{"levels_per_channel": 4, "width": 256, "head_dim": 32, "qk_norm": false, "optimizer": "soap", "shampoo_beta": 0.95}
Rows from block 3 of a small autoregressive pixel model, named by matrix and row number. Rows with one number belong to one neuron. Each number is 500 + 40 x the weight over its row's rms, rounded and kept within 0 to 999. All counts start at 0. Numbers have three digits each.
After each neuron's rows are labels from the 100 images, of 14976, where the neuron reaches its highest value: "strongest on" is what is common among them. Only what is clearly more common there than usual is listed. The data: photos with spoken descriptions (Open Images, Localized Narratives).
# fc1: MLP up (model.blocks.3.mlp.fc1.weight, 1024x256), inputs 128-255
# fc2: MLP down (model.blocks.3.mlp.fc2.weight, 256x1024, transposed), outputs 128-255

fc1.475:499444421544488518457506515562503514530560567504476522507489533488510447484505502573485439507432468473494550417564529481497480437507502527453523544453550477512510446504489483519541524471459529428429474458493555524523467504528542458505503493462521570590490489540500530521479439465499495501423478491530506461545490503433502533453502468473531575464370509452498531486380463543538496499572
fc2.475:593483504542555500512523521405520587454608526527506468521488479531511415495510470465510553501486512567563444451480483550542584523442511454497536469543539533484456492482512505492491558500549489479539465462543506543500495449508496522482475558465525488444500518457505571531443500521483560528529494506527537455531528498425564469558526469429433532563548466467477440572574472442516514419465
strongest on: text has "white"

fc1.106:518488516535508525508530553468491530505507428495464495523519516487534555510464510518509580473476489501515539579535565499495397548488456461523576519454435502478416525517444498494529520494462528504548487531484575511429507474563501506464459555507521463492535483431473476457510463386482529577501471500539510459531419546449522453496538449454536510506525473455408478427503444562465487556508
fc2.106:471515499467450509567495484493480527414529544502552484484527527553480510493522547520582549521460530570520495553531521496474487478486508523478536460494580477496432523494542577476515492523492521506510548448533488497440388549430522420538460511532533498529505473484486491496543516474519506478445518445506501540542545524483517533491505519442540477554442515483566576503543478518489502471491
strongest on: text has "grass"

fc1.57:537580513481513492458519492492428485474535462533452520489431445473527496486475502507510492469512441536488487587477461495467508503488501500502468473477414481453474437503541448480507386420544461554497513529473446508499525459459523515526509478526463462444484464489464512433526488570508473490525469531480477484540467491505410467541539509522480530535502576486495488485505516559429478525455
fc2.57:474538505535559525483474492524489452463542446501472421488416504467522457510497482547514521493465520519454466638494517542437572453464507545539465526425513472460393534434515506539523425530636489479507483532528578490506557496458502480486518513498496534517435457580541509490498434450483489492452537539537447547498480508448534502531456462511492481458508519458452469515429496467323560444520
strongest on: text has "plants"

fc1.5:546449545537467505522539445538494481497448508476530429502568464526478455456479502543511490582479480501531493529461480540410458490534445542594484530475505465408542508532470462543500459455622509403539485522454451528494489496481532501490527475465435552463478525471488481490506489550465492485513514473477492474469470562496526483494495560508484526467470467478519541486490466472524507549481
fc2.5:545466495489523463514482485474476538517486507504506521436512545514434492568527538487496508487529567542490493497533474436518467440534449496508495501533498468470534450471560528495508513530522490622570490496518491449529483492494487523505437459474529548416557570536524502480530482495417583553472553496536491509551541506470490455580477464556476466501505534485553476533462569445493500454514
strongest on: text has "wall"

fc1.664:551496449519539451473506454509506454474425431485505449563574502452479566490461506486480482494498437492477446453522489504438454537489398442538526517504544455496529554451522497533536607534500513462540549467450536520527531535489511495507534557459514415494519474473474515537525524494498517535573484557542379542430485531527478464512565437455474531519519453481468516522574495483505530440528
fc2.664:485458534506495524499479541561556574547458608448533430539508458519537542515438521478459450468474563486513568455461492439478495541486602544529431456490449512524477534514531485509443466467478569488562494494512509526496492415470477415474510436507481563509497459504504462479534496504494464498492438516506531557520475495502410397542522561393521483472573429551474465485578485481487488502547
strongest on: text has "table"; text has "food"

fc1.550:473378542527536519540551460544523491491532497527493518555506437503510442514508493517540517489520445532556591494483487520475526478537494529508551398519486482485523516605526470471469544487476460539491511448495472454376500540522470481537465456418530553483463542532529550464544525530464550518502487525479507553486486492538436478484509576499479463486536394484497484513542532490563512562547
fc2.550:442468515598481486558497494428536538526503504454496469571486483486486519495529505532515541486485487568438503498484550496439476482469548471479500439468479512569575457601515539558469503493485525466473567491459475488486482491474478491479455529457498588527500494500508476546514586549544492458453514420502492516463493455564474469530481506513499448547532476507549458485499380422586515547540
strongest on: text has "standing"; text has "man"; text has "woman"

fc1.478:524507470510502514508554549555561536521496438452406541492498490468522507525539539442534469510543479492524535448431491518502549536532567440442462483541522480505510492449413482541468475491524485493483565500466543551523478502537449476444491520553525502562525532462458472434515573479530481481506503490546396467507538492481481589561561483541498505507493538468483505581564536543484495519467
fc2.478:436540468494455478413461491468439458498551565449455440540462555514487458527562420478499549519524510480485492526569557452476549488494496449524526531446443498556539443461512514430461436490400484555444531539526441454517493491479485524523470410493490479517572531457508466468458507485541531506478528395460481491535530554636525476463468488471479559572484472528480465453511574501436466465457
strongest on: text has "table"

fc1.358:570551469492506469461479490467500500533520508502527485499515497524539522498561509568497516477474513533503535397471446510572424510565552457458508559522437562428471438490519510514575535431465510540464548502403482513498488475514471524581437522452428523496463600449485450563526507472510497482532508465563463499509484553470510450429457534475499563535501533516446515449531504439473470553446
fc2.358:420457506451552458535504477481527498565529547537483553534494515553533423539466516427524540538473548470500411513539541567546510486466518481514455440512555542521526504457433467520547454497522489478537490435510535520515526513501464473469604435530571495465425420514554517476391570481491473428493485503459516502470456487559584579507549516529475503462548460545491493546552440509430564508538
strongest on: text has "grass"

fc1.637:444452517485483540579475463522505591475478502571509464472494598427469509464495558505461470517510460510477530536446509515479372534447481523483463537526476590564405553441469455450494560523488491523507511547440471499395508464498464457484557454449523515443476546520497517479447523514478488524486536504504442501507512499473535517580533459522559486557491482524481510488458546488473536497472
fc2.637:547501516465532441481502503554500515536507507460500534522506457526490488518519429556534472511476468490509481454469544492528539542501494489508441517558516449452553512535464524533476419509562454425549507488485461485424503528478574529509476536437537513502448510478409514503529527567550490435501470520509492475423463478549465467524533549478494410508534460553526457442547500457465505469494
strongest on: text has "food"

fc1.584:487547531502480464487553527473520480455463454592497450506501455547540537503503522497498524492437514492487490483532413465465464511439523471350464517475476426553534438501491528528570501534477492523492551447440472552517530562486562513568444478440521472466567487505423503516469465595486420492497443559499486461518461450544472467489507481529499433522452568397470539441506489484485548528436
fc2.584:533553501522496516503505524497462511549490522460513491491465485486505486467548488466569472569480559488515612487515529474548512530597452483440424522547457540494466455468488524500449515446466447498539450556479432501579449496535516521497505493496536555549507542562519441521463477470439526477506446544493521493486600459488516441505525516513507583400530490497590490464457461515454505502564
strongest on: text has "white"; text has "black"

fc1.65:522450483451492494509486482411484510563480563505476540524467456472518505493519545506465469427531505501453484509429561506535502484444461582473519548525436484435459491474487546437385519460491437545529521501515482410502493478516549505490504545493480489529530475497520452546490485474473480514508465453551439486501495530486538538528515436482508440469592533532533538462459537590540469503526
fc2.65:539495499530472570525533549454517477475510524524479498492489478468526542507482509497489459484471497515522492464507513469456551552463479464612418475546536476496476500516518564604576447519541464498504469551523508515449475517504502550505470495589495501505469516547451513553565537537459471554476491472528506508458468497583410498430524513554419472437527486505487478495520489485524494518468
strongest on: text has "sky"

fc1.303:447473506543559419478536511449472577543476390486525529586405425491489420476384446478474446562448453555535522537510526490513512507549483426530541454534469492461515501523514491551525476495511471487411492507525514459514527492537468478484503533480481451542433512468483460489562520459529481498528500478470475471438517439515510521562512486552525523445511437451442475491450424539518530529510
fc2.303:431478502521474534453487546501493470455576568470465471480481522595522561544511515434445548460481470514445526556453480530507489493438474491459500451477538505477494505441452472445456599532471487492539504530587494501419477448473466515533446492498521512420458505511471490569447526480483503452531519527522547513482452540508449502405540553474446467487531565536466531511535567474429445523492
strongest on: text has "standing"

fc1.400:501470485487523568533526510430566511451478465496496532504473462504446467514426511514546436519527501485440538545521546522456402517523501489524601545496511482488537527483506506449510477544497469462577486470480477403551505529507516433552520478471562495495524428500483467505615439470403505452456470582489472431428488538508502525561456472429454493466550508498499520546553469551510527437437
fc2.400:496479535551491487493534544507469471578563534488473508411527510467534446557453487481491493493482478456474561484535550508508523484546480618497450493470518471436526477462465484538469508437409534512506485552450485523570467471445480487475473485542461421505508473479442490527534521491521477508586470452519483471459559487549496487513466500496585528470473508507484535551485492425548451532503
strongest on: text has "sky"

fc1.724:502441446523466500431493557510501459572498444513496491542588485519524487526514467527505566510445562543542443543491508560489442503485534482475456519492552560538571536513494493463515440511461468431469572454568552572531504555528542519547507539505554453488535469540500492490431486515482473597503486434486527450561440484509477463449509564525484541498463555454498529443502426569534470560492
fc2.724:495583504451546500523538565520495489499469579480516477510558517532563527486472429522477540489489519497470466517503436528434518547533417522503543512509533496557564511539517507494466430505532488441466499565520533531480406538493475510466487533543493536557511510514519442522563521536542462461498600533458513547518480501562533462501526534478532524489473560453488462520515484466550534485527
strongest on: text has "grass"

fc1.678:494373432519542577508505564510508507491405500593544512454473442531556508524468507425488524533520443490499504506459593526451452558465453550523448473504554487573503496502447462483503504507505539572536501515568527522486512470588442568517495483485585464501533510527522460530457557482446516447473528478510447501462485481459498492507501501470522548485525540557500404428550461504457460504510
fc2.678:519531478473506472464504492494485352517461497471445392473516551562564475505466483541478431499467520458500538478529498488483514511544572536507548516549468516430515535534477420518487566433498480538470419480452452447493539511450518462554500485425528466517503498500483468540527451529496449518485471476445487458580533484466456554506493520599458499511444481485483516537529466491484517492524
strongest on: text has "grass"

fc1.602:593488539448516507510453479454504454476497527512477472493507494504538546505548528472506485547542531499510454504413517479465529519528516583479473451474519430482444494462516481529464501457533458545611456467467457498516496494514542523542557467463467445516539490521422507499422498465481510491397556542538456432485492484474464465456436482487508528496539492436525482558487498547520525509485
fc2.602:507464462511485526437432545581470515511462487468493514512515511490467503509490377515533595451498534557508529503459447433503511507535564547451456509484417531429539493489581475442468574453453510454485496504460514489488469456477558506518469490465514532468524463530465506554507423465553535462481510512477527494545464473446512524521529547471491472444468523512570443515457502459540550615510
strongest on: text has "white"

fc1.433:496521414444504501538518496544458496499470520567462459489499478461461481458556586484568499525536527496467494518477519497504591490520585513551512508520539512479545467458554521536533488493571494506459593512476511488519529521459480466430474436456556490488509498482484547508534481502498448508474527505435537490530515455492507425505563505411536566522449517539462469497461531472491467450455
fc2.433:499590561476492502536474517516450463477551483487439458440457529513464435529449533540469504504467596512455459445559450519539510556441459520539528470495451476519560495452481544503534424372536475503457501537488462512476519514528477595516441559481448480435586505507512460466465469516413554567535516509552576442505422477500453539529536491495494565532559532503500561484534479541509454463502
strongest on: text has "black"

fc1.2:413470524440431548449472481531520505448588597464478412473477550519550527485579455507511512475473480534549519494471508553546551524460504576523540501559535492475449480464491503498563490461500481504540453517587464531431510464505535545426556496563572486468479520500505508507485467503504499524547498483500463559448487527568487465446472511517448521456535549453527493426514524475485539474565
fc2.2:531473528528479514512476465536427453487419549439397482545494454504552464496505531482548496510486488482509524450432528552582558473549499525553429488456443522483582488462483435476503556507543545481475505510509497475471458439560517439470496531538472508523433529525478487553503519507477502473505511471537574510441540541515544471465554413427396515506536573563555444497496521457521523443477
strongest on: text has "sky"; text has "water"

fc1.141:454507537587472532553449431518436494514479504467548468474551469468484575500539511506487547561442630528492478474440448493532529496537540455425487478558515503544461478511486486476552452550483513482469560504570481512568459534466478481517511431442493492543588417498528500531554486566454466442519453457509483496496568427462463514460505475466509482506476466422463509436511463537478501492574
fc2.141:444585527480592523424539535539530517481537498480464591492475477491517437568542523513471488514531436492533469561556530435476502461490528464499505499479494581468473539507503469453525498489490477534491494437537503535467547514559554560472481491481542488590586554513508491454491478495556469564525530514536395483449517502497494498539472439487492564554504462521513470531559473467414475482481
strongest on: text has "black"

fc1.554:472532476556600541510554562502492487450483520517487461482528469462485458435575510506549480484458519478499538476462518446460437516459543497389463480481452477507471461471478485547551519478480477531542460440447486499517473568483538540481424509450485484487478500519448488458473469592528471474433465556555484517481557476573459471488499467516526467532488556423476561430457457530493537522497
fc2.554:518520478505485519521529534461424528539515494470522441495497452470560510485568459503529536507509569494522585484455476481522517450533453457479466507574488540490516481454452563521489502470480483497529495526439501525508498489500500455485503474520551557526424558501532474519420493470457505463528462539487517491482685425484468452526527502474529521433532499500602567408427445500484459486566
strongest on: text has "black"; text has "white"

fc1.684:488552539531482486581532512555502453484425475475512462573509475519530538462560453516485440512514519465464493566431456519517544491531463521413511515481534518438484587454497561511550454547559499489524565443510519533522575494438504585475482474614524474505467496488514520537413454414518537530502431519522505542450518506489538494483523555464497550413517565434380559475494504558510498543498
fc2.684:538460511507494482459410466488474417484488531516453465531588536462419545517515474543617569562549436501513553522588522452562487448521516506507546499464484498540531460509497456558520503462527492543554472576490482476437541518579485486461554452543494529470487509449461453560497515529457529505445532453547529480504519501566525438386525455537411527528457499507479495450485498468589532480506
strongest on: text has "black"

fc1.518:528555549512554509531546501487449475536498392568521550512478453427495486499543517532530471528457528544560480432500479552487521491480492463477520489496469510482495546503514492458504522453536450531490476502462515536500538495443541581531493477447446462431439562455493525491492474474555545505507420494430518502537382466495459514507511565558470525497450489515507501429483429438476489570482
fc2.518:436552486524521577546455583503497531448475540458470507486456431522493472540529514484498483501538470493500517542436488457501509592505553486534422552458499521570529575378527570528520489463498532585494457552536446501472469493495459469505511524514513519479454461530469538443475489510440434440510548562480514522466424481576519575495516508502483481499548554423481462544513484514491478447479
strongest on: text has "plants"; text has "grass"

fc1.593:504498504490486513473517473564512518594459440451505537508526499516546493532517508452457420432430470520505510479551500453528474479577562575506506454543497550506522428481545498533501539512460507525411542468513540586491499538543517449478473526508573504490444553457499510513398506526540512574547519479498460518517480545504555575501465526504509493495504553525509565507509512542483530528465
fc2.593:474592495466518422500529547499522479497451549462443477517525520510552457547526515473493539519485532554529456569491474450539530503491519468527481497502567526524554532475523476527465457474510461505478521528541483530566538582509457597452563452480487509510463470533451524506509440538503492493569526452496473472566467480508544492493513453496581458542505498428431450475508550538520463588478
strongest on: text has "road"; text has "red"

fc1.120:468479444462477422599492485425531581477550488523553490486476531512523482532481513472536447485480503515529519512496482502625405501485479490567516506462474486521513540530493505508539555494544520485536614558535463510498522497491501556458518534446580506469488512469470541458440595537434493502528526551502461497529509484552490473458455524448489512436481456535511528490453498524494538472588
fc2.120:549504550447518474523511457473410430489445486471467430514535568531477519527531552555494515542499546555423478476505518498519448416519537461412556419573495535554490483528510532481439506523460523486511451458509543502538524411484577431523472501564520484462463501527549499546468450472521484498514484475558598530464515511437463507517479516413499543548504524493450531477516460463556516509486
strongest on: text has "grass"

fc1.378:566398470408436553453500504488488456539541445484501583503612448544548493526549428528515549428462485511531485451482488510536548452574522500494537457527416525546522450519483521498544503470479440504521452513458515495519529552512474501476446505474554483443524551521478498484496531516560454556521546463489470468556461528514530489480494576477446474486491476442475543499567567429572487530459
fc2.378:531513521461502530501553506487488508553487513554501490552422497506493583490516413453449507422520498485419451454504442544543464493500503527477443489519514442540636522513534522482457535466521541393479496470492517521465492489467486455443484496507531533556520469485483535480511516595513505447530450494444460509557494511507466518501464488521551517443537554479493443425588519473451459456534
strongest on: text has "grass"; text has "plants"

fc1.723:523455489476585537488514463516429503460482474494475554512494425468388515517519418575480453477539433531495471430439569495515494491513505488511502562492512445522548505568508511491491461510584534504597479502482516507457476479542500469529599543469474454423599497485485510511452517462497532537520461547528476559506493455479525500560555480530516499510488485482458449523473477554594456526560
fc2.723:523457523496535536550568466472590626530520506493538398530468482436493514482522625545494451463581545532439573465523429502464530463509522474519552468481555478540493471429503485502494525498492485448534593551515482506548514470463482572433522469440488432533420536504507503508540477509531491480486523561512489495505537558468508457484461506463416539500556541520517453544508475430513448423458
strongest on: text has "wall"; text has "holding"; text has "woman"; text has "wearing"

fc1.63:462548505572460461444566515504590501450487460456400498525523449512481516432559566484493479495542526440494462491426510531462504517466503502495547500514484464548414513513455519591503412615543479537525530499469420515557450484542514578521496530506539477520570507509353426485478532486461525477484511530470526450514535446544488564502518457583478535439546488478546509443470461487508448511484
fc2.63:486527516462551541475492469450473454508468462479491516550425536534538451518443511480489500533471584517521506478525571452519503557498484470478495496567441578479528521498537496451476518463516452523476470406529546515563527509420518431495549400455542503536510522559559566432445506449441512418534448486539467512543551513491531495491470540539489451566551502534513482512559491580492571505555
strongest on: text has "sky"; text has "trees"; text has "buildings"; text has "grass"

fc1.133:493505498481531486498459455458479522491550475418537453507552539507569447493499465472472466491527507467536520479488422458537438519528501520496481515546528370479461454474499487495550467498459465548535420498454559435516462511449464491475522445442471451567468480602538494522504438489493444534441510493518531499458510494495599482455481560520523522477514557545558511463552544506515476543547
fc2.133:571548511516480476448479512511434448572528480508522569453487498405481453673527532506479528531490564520423485518505543438575552498525544477544501538553515465532484503484461510592523455489495512515429531493497436490523456505566452433451502510531451514509632453493456516436541449531577509491482535531486521514451407487461464518570547493423522525495418495519463496540472419510474478476575
strongest on: text has "sky"; text has "grass"; text has "water"

fc1.341:496526495500528506466574450537488504535524569515479518490497474550537522427528443482464434474513517521508497451632498494479440485523571514518526499497500484451505530477556466520537486533495563519528565547581558565427455551560439464477499456417550508471562520462479488440481475511496487465541507546499458497451501470523508456455459530541434495494493572444552492512518474540594500535536
fc2.341:495573483565459508512546480481473470455492439515502421540485509537414559569490542479543522499465510529497444474447482486520474542503522481515460450526495499509522537459476523527466550433540505512490497504468467517581523454549507566566540471482537464540486476508477529482494414537505529550525528482490441494512486561620509523550466521390551441375462593504442501505471523446467500536456
strongest on: text has "white"; text has "black"

fc1.203:524510471468482479493508435524542506536517489535475547467536522495475533436360478521577465470558457476556540489514474508542536550481471550567479522489526476487480503535514440501492471530503494485588499517494575484444569498501437426491446523521511532514472446471542527469523505435553486472524542527493496511479457537440457517477559502506464465497486462421473563554464482500509448532504
fc2.203:520422512479437477545437564607582509508594548516469497440531539455443567547476558514532509523477577461521431549529477459544497526544517551462478462469529457462523500515449423476470564528466414537483588503504556493456552516528544543495533483515502562462408557497478498538508483497549545494438471515475469504489500493550501544500463502510536494588477505513537468449484516475534480524421
strongest on: text has "food"; text has "table"; text has "plate"

fc1.527:476585554472553515441466569517506470493472487492564544512543518559484527470498451532593444498480424528517463582547488439464543435542530575525536520466509461532489522429547508498547453531556553490524526486489431506539507487470593467434463496532483489548487455512466499530518534557580561535520490495521500515486441576487477470560511452498496517477491494514496466477524597467491479518567
fc2.527:480522547505435465541478489571527515458515540548484500489510514484478600568484437490464484465449523549534460467481451501526513502493439528439535493526507530466466469492450510496427531515508544558478517536559497549485476543474490516504548494492494535487480565574534519492514521558506568529490448550553510446482464514452478503493567491543525468423522444423432463514571498543550547498445
strongest on: text has "trees"

fc1.178:498482433498566525544489457505535466475505526594466544468433443454542554536550466495447580491528544560473571497561441410489541435455498453431544552485509471504569440457473513466578572566506522520536484480432498498455530530489561510447473518492575432441537479512441500483438504558584490455484429519507539498496414483493501546541555512508494463533468490490459559513444600518491505485482
fc2.178:538507547484465487512498530477475502517543499488441458473508578525456407453563493451548491506466538488500568445490451446546449559599510455419503495576457500495461417560469522544488486443552450550501499533469502507498536472476466470505495526449522535537507507536540452527516478437426489558541472495527496464438473492486473383532435503492550544480554454435633503459433502529524490458456
strongest on: text has "white"

fc1.101:516476504510520515447455502510513486479412472484448486483559433542522507544472482484488341494517547465464508459543539518499517468519472507545492462502479515521450598413485455485549504578483464441519585427527514523648452546520491417536525503567485497496488496497527548477520442488465497527501515502427541517510520558498501458511496429476452561476470485533533527514520527573484489516512
fc2.101:458454507523491473595498598494500538536478517549584526548583512423532517478523499515491445569472468513463501473514495496496455582500562507521531486497477460549512395573548506520453504463495504566536491511467510517503538431471555513495498473507511421462463500458479438580495573458480492503482493481517520557442484473496442474518445468471548479471540481519505470492482489452510493444495
strongest on: text has "food"

fc1.750:522482480404401483512454469408549567500438494538414576523436509461439503511444580583506493475440535475552478428491486454518460472492489509457458514480481500572508525429451430470509471496468556488447454554507524474526544471477486480490536511566506487545482471487556532460431505570541494513486486499514482446557500527473472531491470481463535506493403511541519543513575506509532558420618
fc2.750:496481514544553492554493530582517547498497479482440437476484516527606510410512480536523496508545444476513527470539483442506500479457524522477545479567574482516496426531585494547484531555479522469507517536491560528480519441537577602424540522510494531461518462479482499474438462442563534561476485513555535486518514441489510461456584415517451495578540491457479447435478496514502559506459
strongest on: text has "food"

fc1.337:548412557498589524544475473499554492566472408472405574545475423538510446531508532506518493540441529456486506489466493518478438458560478528485502543561465481506465460548494470459520421487430523466524484410474554457545435562480431534517496472479480555497497515468504456508532563511533397518506506561459535512483462533489462512441569508465538474512482457513515500452504493516477447466511
fc2.337:555487506543418480443477495473501499489511518459513402494527517533473519431501463514553514485445504566525511491475467418472502592465493530481437418463508500491532528497484558476483548476510552504514548531462476562456601488462539485441475532448512479527493465481505501512533520450453555464526519471494566557482547495489489512528592518527481525546508541505504533540443470507480523481579
strongest on: text has "standing"; text has "holding"

fc1.588:504485468561420473551491517396492490433429503467482499462513502456507496476486484468555504519439471600472448500475469487488527597460436480468541510479470524503538479511519513569537459449507500482494446514521503459485553525468551499443541507521489451444483465481498510500558486507551525532497519408466507484512503523426492518545485555457554515532505490531537519415498527453510550406542
fc2.588:458442531536505510495493451593445466452551462504613560364526502495490489518451576457480495467513497574498569532487483471524511453595452533543511493510432551541543504513460461456473478449480559502485581438535506542427461569523575575519485471547498562504541537469508520409464504483443497479542521473491449470494521509447507538460526524497533518520515453494461520531427509516506458573420
strongest on: text has "grass"

fc1.439:497531510457520500545484426542524506510420518529491592533562570499471458491510551538586446440469588495553403555517528582530484511459506541458495465446479468507559454534440492537466435457466529468532502434517493531554503498488488485454496457425431453480443454505445532489520552490558470526557521485483508530524495509501484511459504527504452513500477509551543406537491556486485541505459
fc2.439:527466505483519534487501527492516489460505542509565453444454433522510517504441415465436595528486550427417522482439431530506531517500545493529519509478584510495421463424551505494528497531515499498502504553582500424480529413491512520517499509470449553483510483505545549520454445490480458585467477513549501514542542520504458441569443533554569533500425494534557550466434449540503569452564
strongest on: text has "trees"; text has "grass"; text has "plants"

fc1.270:454538538494465496495545494517542522489523523458532524510546488509534474517453564506520504553569474511514539504382456477405531511466530503506541517566449405493477519479515537582508483610543505486501520502422491474472454576485554503503439422485586522522538555460449509493443534545519505529535493517487543555510505549489431544578445531495505459410521516493594532387499517499552455510516
fc2.270:500534499534567490536445526585519491511464499490539492482517534481523447572477585510505536463530506500478452516572468415576508473529517523479546508510405542438466476484586427577463593445435490583534466479490545495436500496491443414551457430429536538522451536542528488477550500439461459484519473512518507468558491445478538524509440528525485521539505491552531468540491541514427495520475
strongest on: text has "water"

fc1.387:484456478512484487539490540538524538497545572548496531468531548370483486493435537503524558455555449475492481437472443472528552512495509514541540481480474562406517544524492477412481539487509415502524493504537540503456565515434490441482497495519550452478520450484489476468504530485491585444512477514501475512584490482453509499481617517488537473477492478454482528552481529533486487558524
fc2.387:498504515476522490510510535497490513541452459483481459387540500522476511455575527460492517513444512466504485502446465506531512493564597532487464455418459489477512456507425486497557531519508444528485549496549538494460560575573443585447530509555447605436470505511493482478494451494470470443472563448456477450502481531462470549491499484474544513501477519445499499517512461536588527538512
strongest on: text has "food"

fc1.124:495535553477437494487541489470546501495506566481472522368445535433531511483497531474500490446534475493441493542514442558540537559535488452469486459508493516504550480509528450550471581539552425454480537498551510533509601525485554429451503475533502499532502505506453549482418508490415444449483571510585493522472473541512425497487445439539516463606476518507530530550491479520517468547567
fc2.124:479485518448549502570584556456546449435509501465495469502488575562520526585471487461532460497503525498527561526454522497530487458520540503508429490543564531483484471511463464495533509488483522514492512421490457500489443506463525542433616493505456522481444538535470488565506582528526512471482396514491387498481515496456491586509511383510496527533560475448479481489481505526533487568494
strongest on: text has "table"; text has "food"

fc1.662:522497492447505467476528526552463481522521409523498512474525500480514538530491470477573486502585493559495502515474494572510525534517583530476490572486467516512513443512512479487558462458523503532468527489469512614473541548509536556471523417577511489479489482487530532537532479452546518536451462513523473460561424497464440483536491493515409531482525575475540457468527496478442485542518
fc2.662:469541446553518480490511496509549477516527489445487465478451484476596489486495539481459449505501565524498464575500492568494558495461493494477486457476505453549518493447464525511490437464582489501546485531561534471481542507452500453490521427534452515494522454554530545490515475417468476452473540561521453507487441546448517528510471587530523539469502502436450420498450427473435590402534
strongest on: text has "plants"

fc1.548:504417545508462501425617522495510480514557489547500531466404489499491492438437491462500474475552513486530461483455545489435549536488459543499550506451484533596447523399536556536485495492422469452562458494493465610541482499510472542465471528555567506496502539505425426490483532511456514469554550518505552517436483484548486458510542418553439521415496487486510476495494424510461452469503
fc2.548:474547473497480468505423474477452458509554521483480512425565418461588466519465410497489428491546427489495570531488465519524476470534522510490488491475486542419570482517421397481482571509533564482453455463395520455437552463508512537568468480429485485477530550502518508529467436528513526475482476532508466472544484452484521527509509581529538456546497511521529465472476480524517548519467
strongest on: text has "water"

fc1.193:515442400484472516475452489485524509552500484471477542508480462522503511474372553461502554501512530519445520410519520449503470465522502437485495523504516484520532416591548487493495615530426483498582471570463507478565445531434581513524445500496515489464522440537449463498481543547484550456411449461397495524388489432490538523505560506488513456539464474559488498518453490526527488528514
fc2.193:511582511482401480473501531521510522539511458556464507478511474492531450495442482495439509503546539502493499495548459479481545465460500518538500454509494433588496477556473512507543504448564470534526491485497538523490419478539497501470459567547501450576500492487484582476490522478485456489471494501480498506438483531474529442498492488524415467434535476505497480491470562444497540434458
strongest on: text has "table"

fc1.32:485509500475453504556523504558491440439518466492566432523540527505537524559524522405544477491524452513477454457456458503503514480538549501538526491460493501462446546481451593497535529473535458475509505438547510477531482485495505449523562435440473550532566556505489519486486464465482474427522567483437472446460458547501467450462505451510464448522542538467534494503540477523565511521409
fc2.32:446580488489544516411452510606484540450497498502472573451494493480550513466529505554523563487574513573466507550561450494541526473469568482513500487542461483479508475499539437467462447529464541485497525489501538489463447576505519424446500450505486467499534492484514485557469565516531452493468472495420526527528515474453480430528525498517452477509512426536553556525581506472485468500545
strongest on: text has "wall"

fc1.7:485492513536408523503468456494552559484595533481516522543519524455454532455476545486479591466470507523503455482461586479499501520436475459571524473410465496440516545421486457465473519486556531559492518529552500541482486448486534419493550542474514447529498514545472511485463468463497512486461495470534453526517518565517477566516543511575465557513444452570478539497458505518494498468495
fc2.7:488559463563522469481463495373525444496432516539535541479499493506528535488519464419536541436469497508491437535492579537510512428534519556523540515482555475378530549397492505479496498549483502464441510528505446536557455500591450523558508504451550513507502545500489529480514470513519519490481505472532475441556544480441449509489538483498476462541558456465470478538509557482503466500535
strongest on: text has "food"; text has "plate"; text has "table"

fc1.263:479538498420446511526463417399522468482516541512484479457488515509445514448414503471500586472522490470601475445473554450517511521486526507652456506451518486458503513443528465535459501484502501539513579595522532518439524513484566493547548595426541485515526461535453457491443506469548455459468568509563507504475492546393443501522543534553482487541465473518425543500506448478453516494515
fc2.263:564586489489453474523512538460561458521488489434516440477554518470494574490495460474464420489496501494557491445525519543454468441544584514489483481508504510507525509515551434551453442501473523486487559528488483502522449479526426529539541556474503489537463521479538529452533402459547531516498518439562499443525482479488451542441506489521502483505554512402511499545476547456453454483544
strongest on: text has "food"; text has "table"; text has "plate"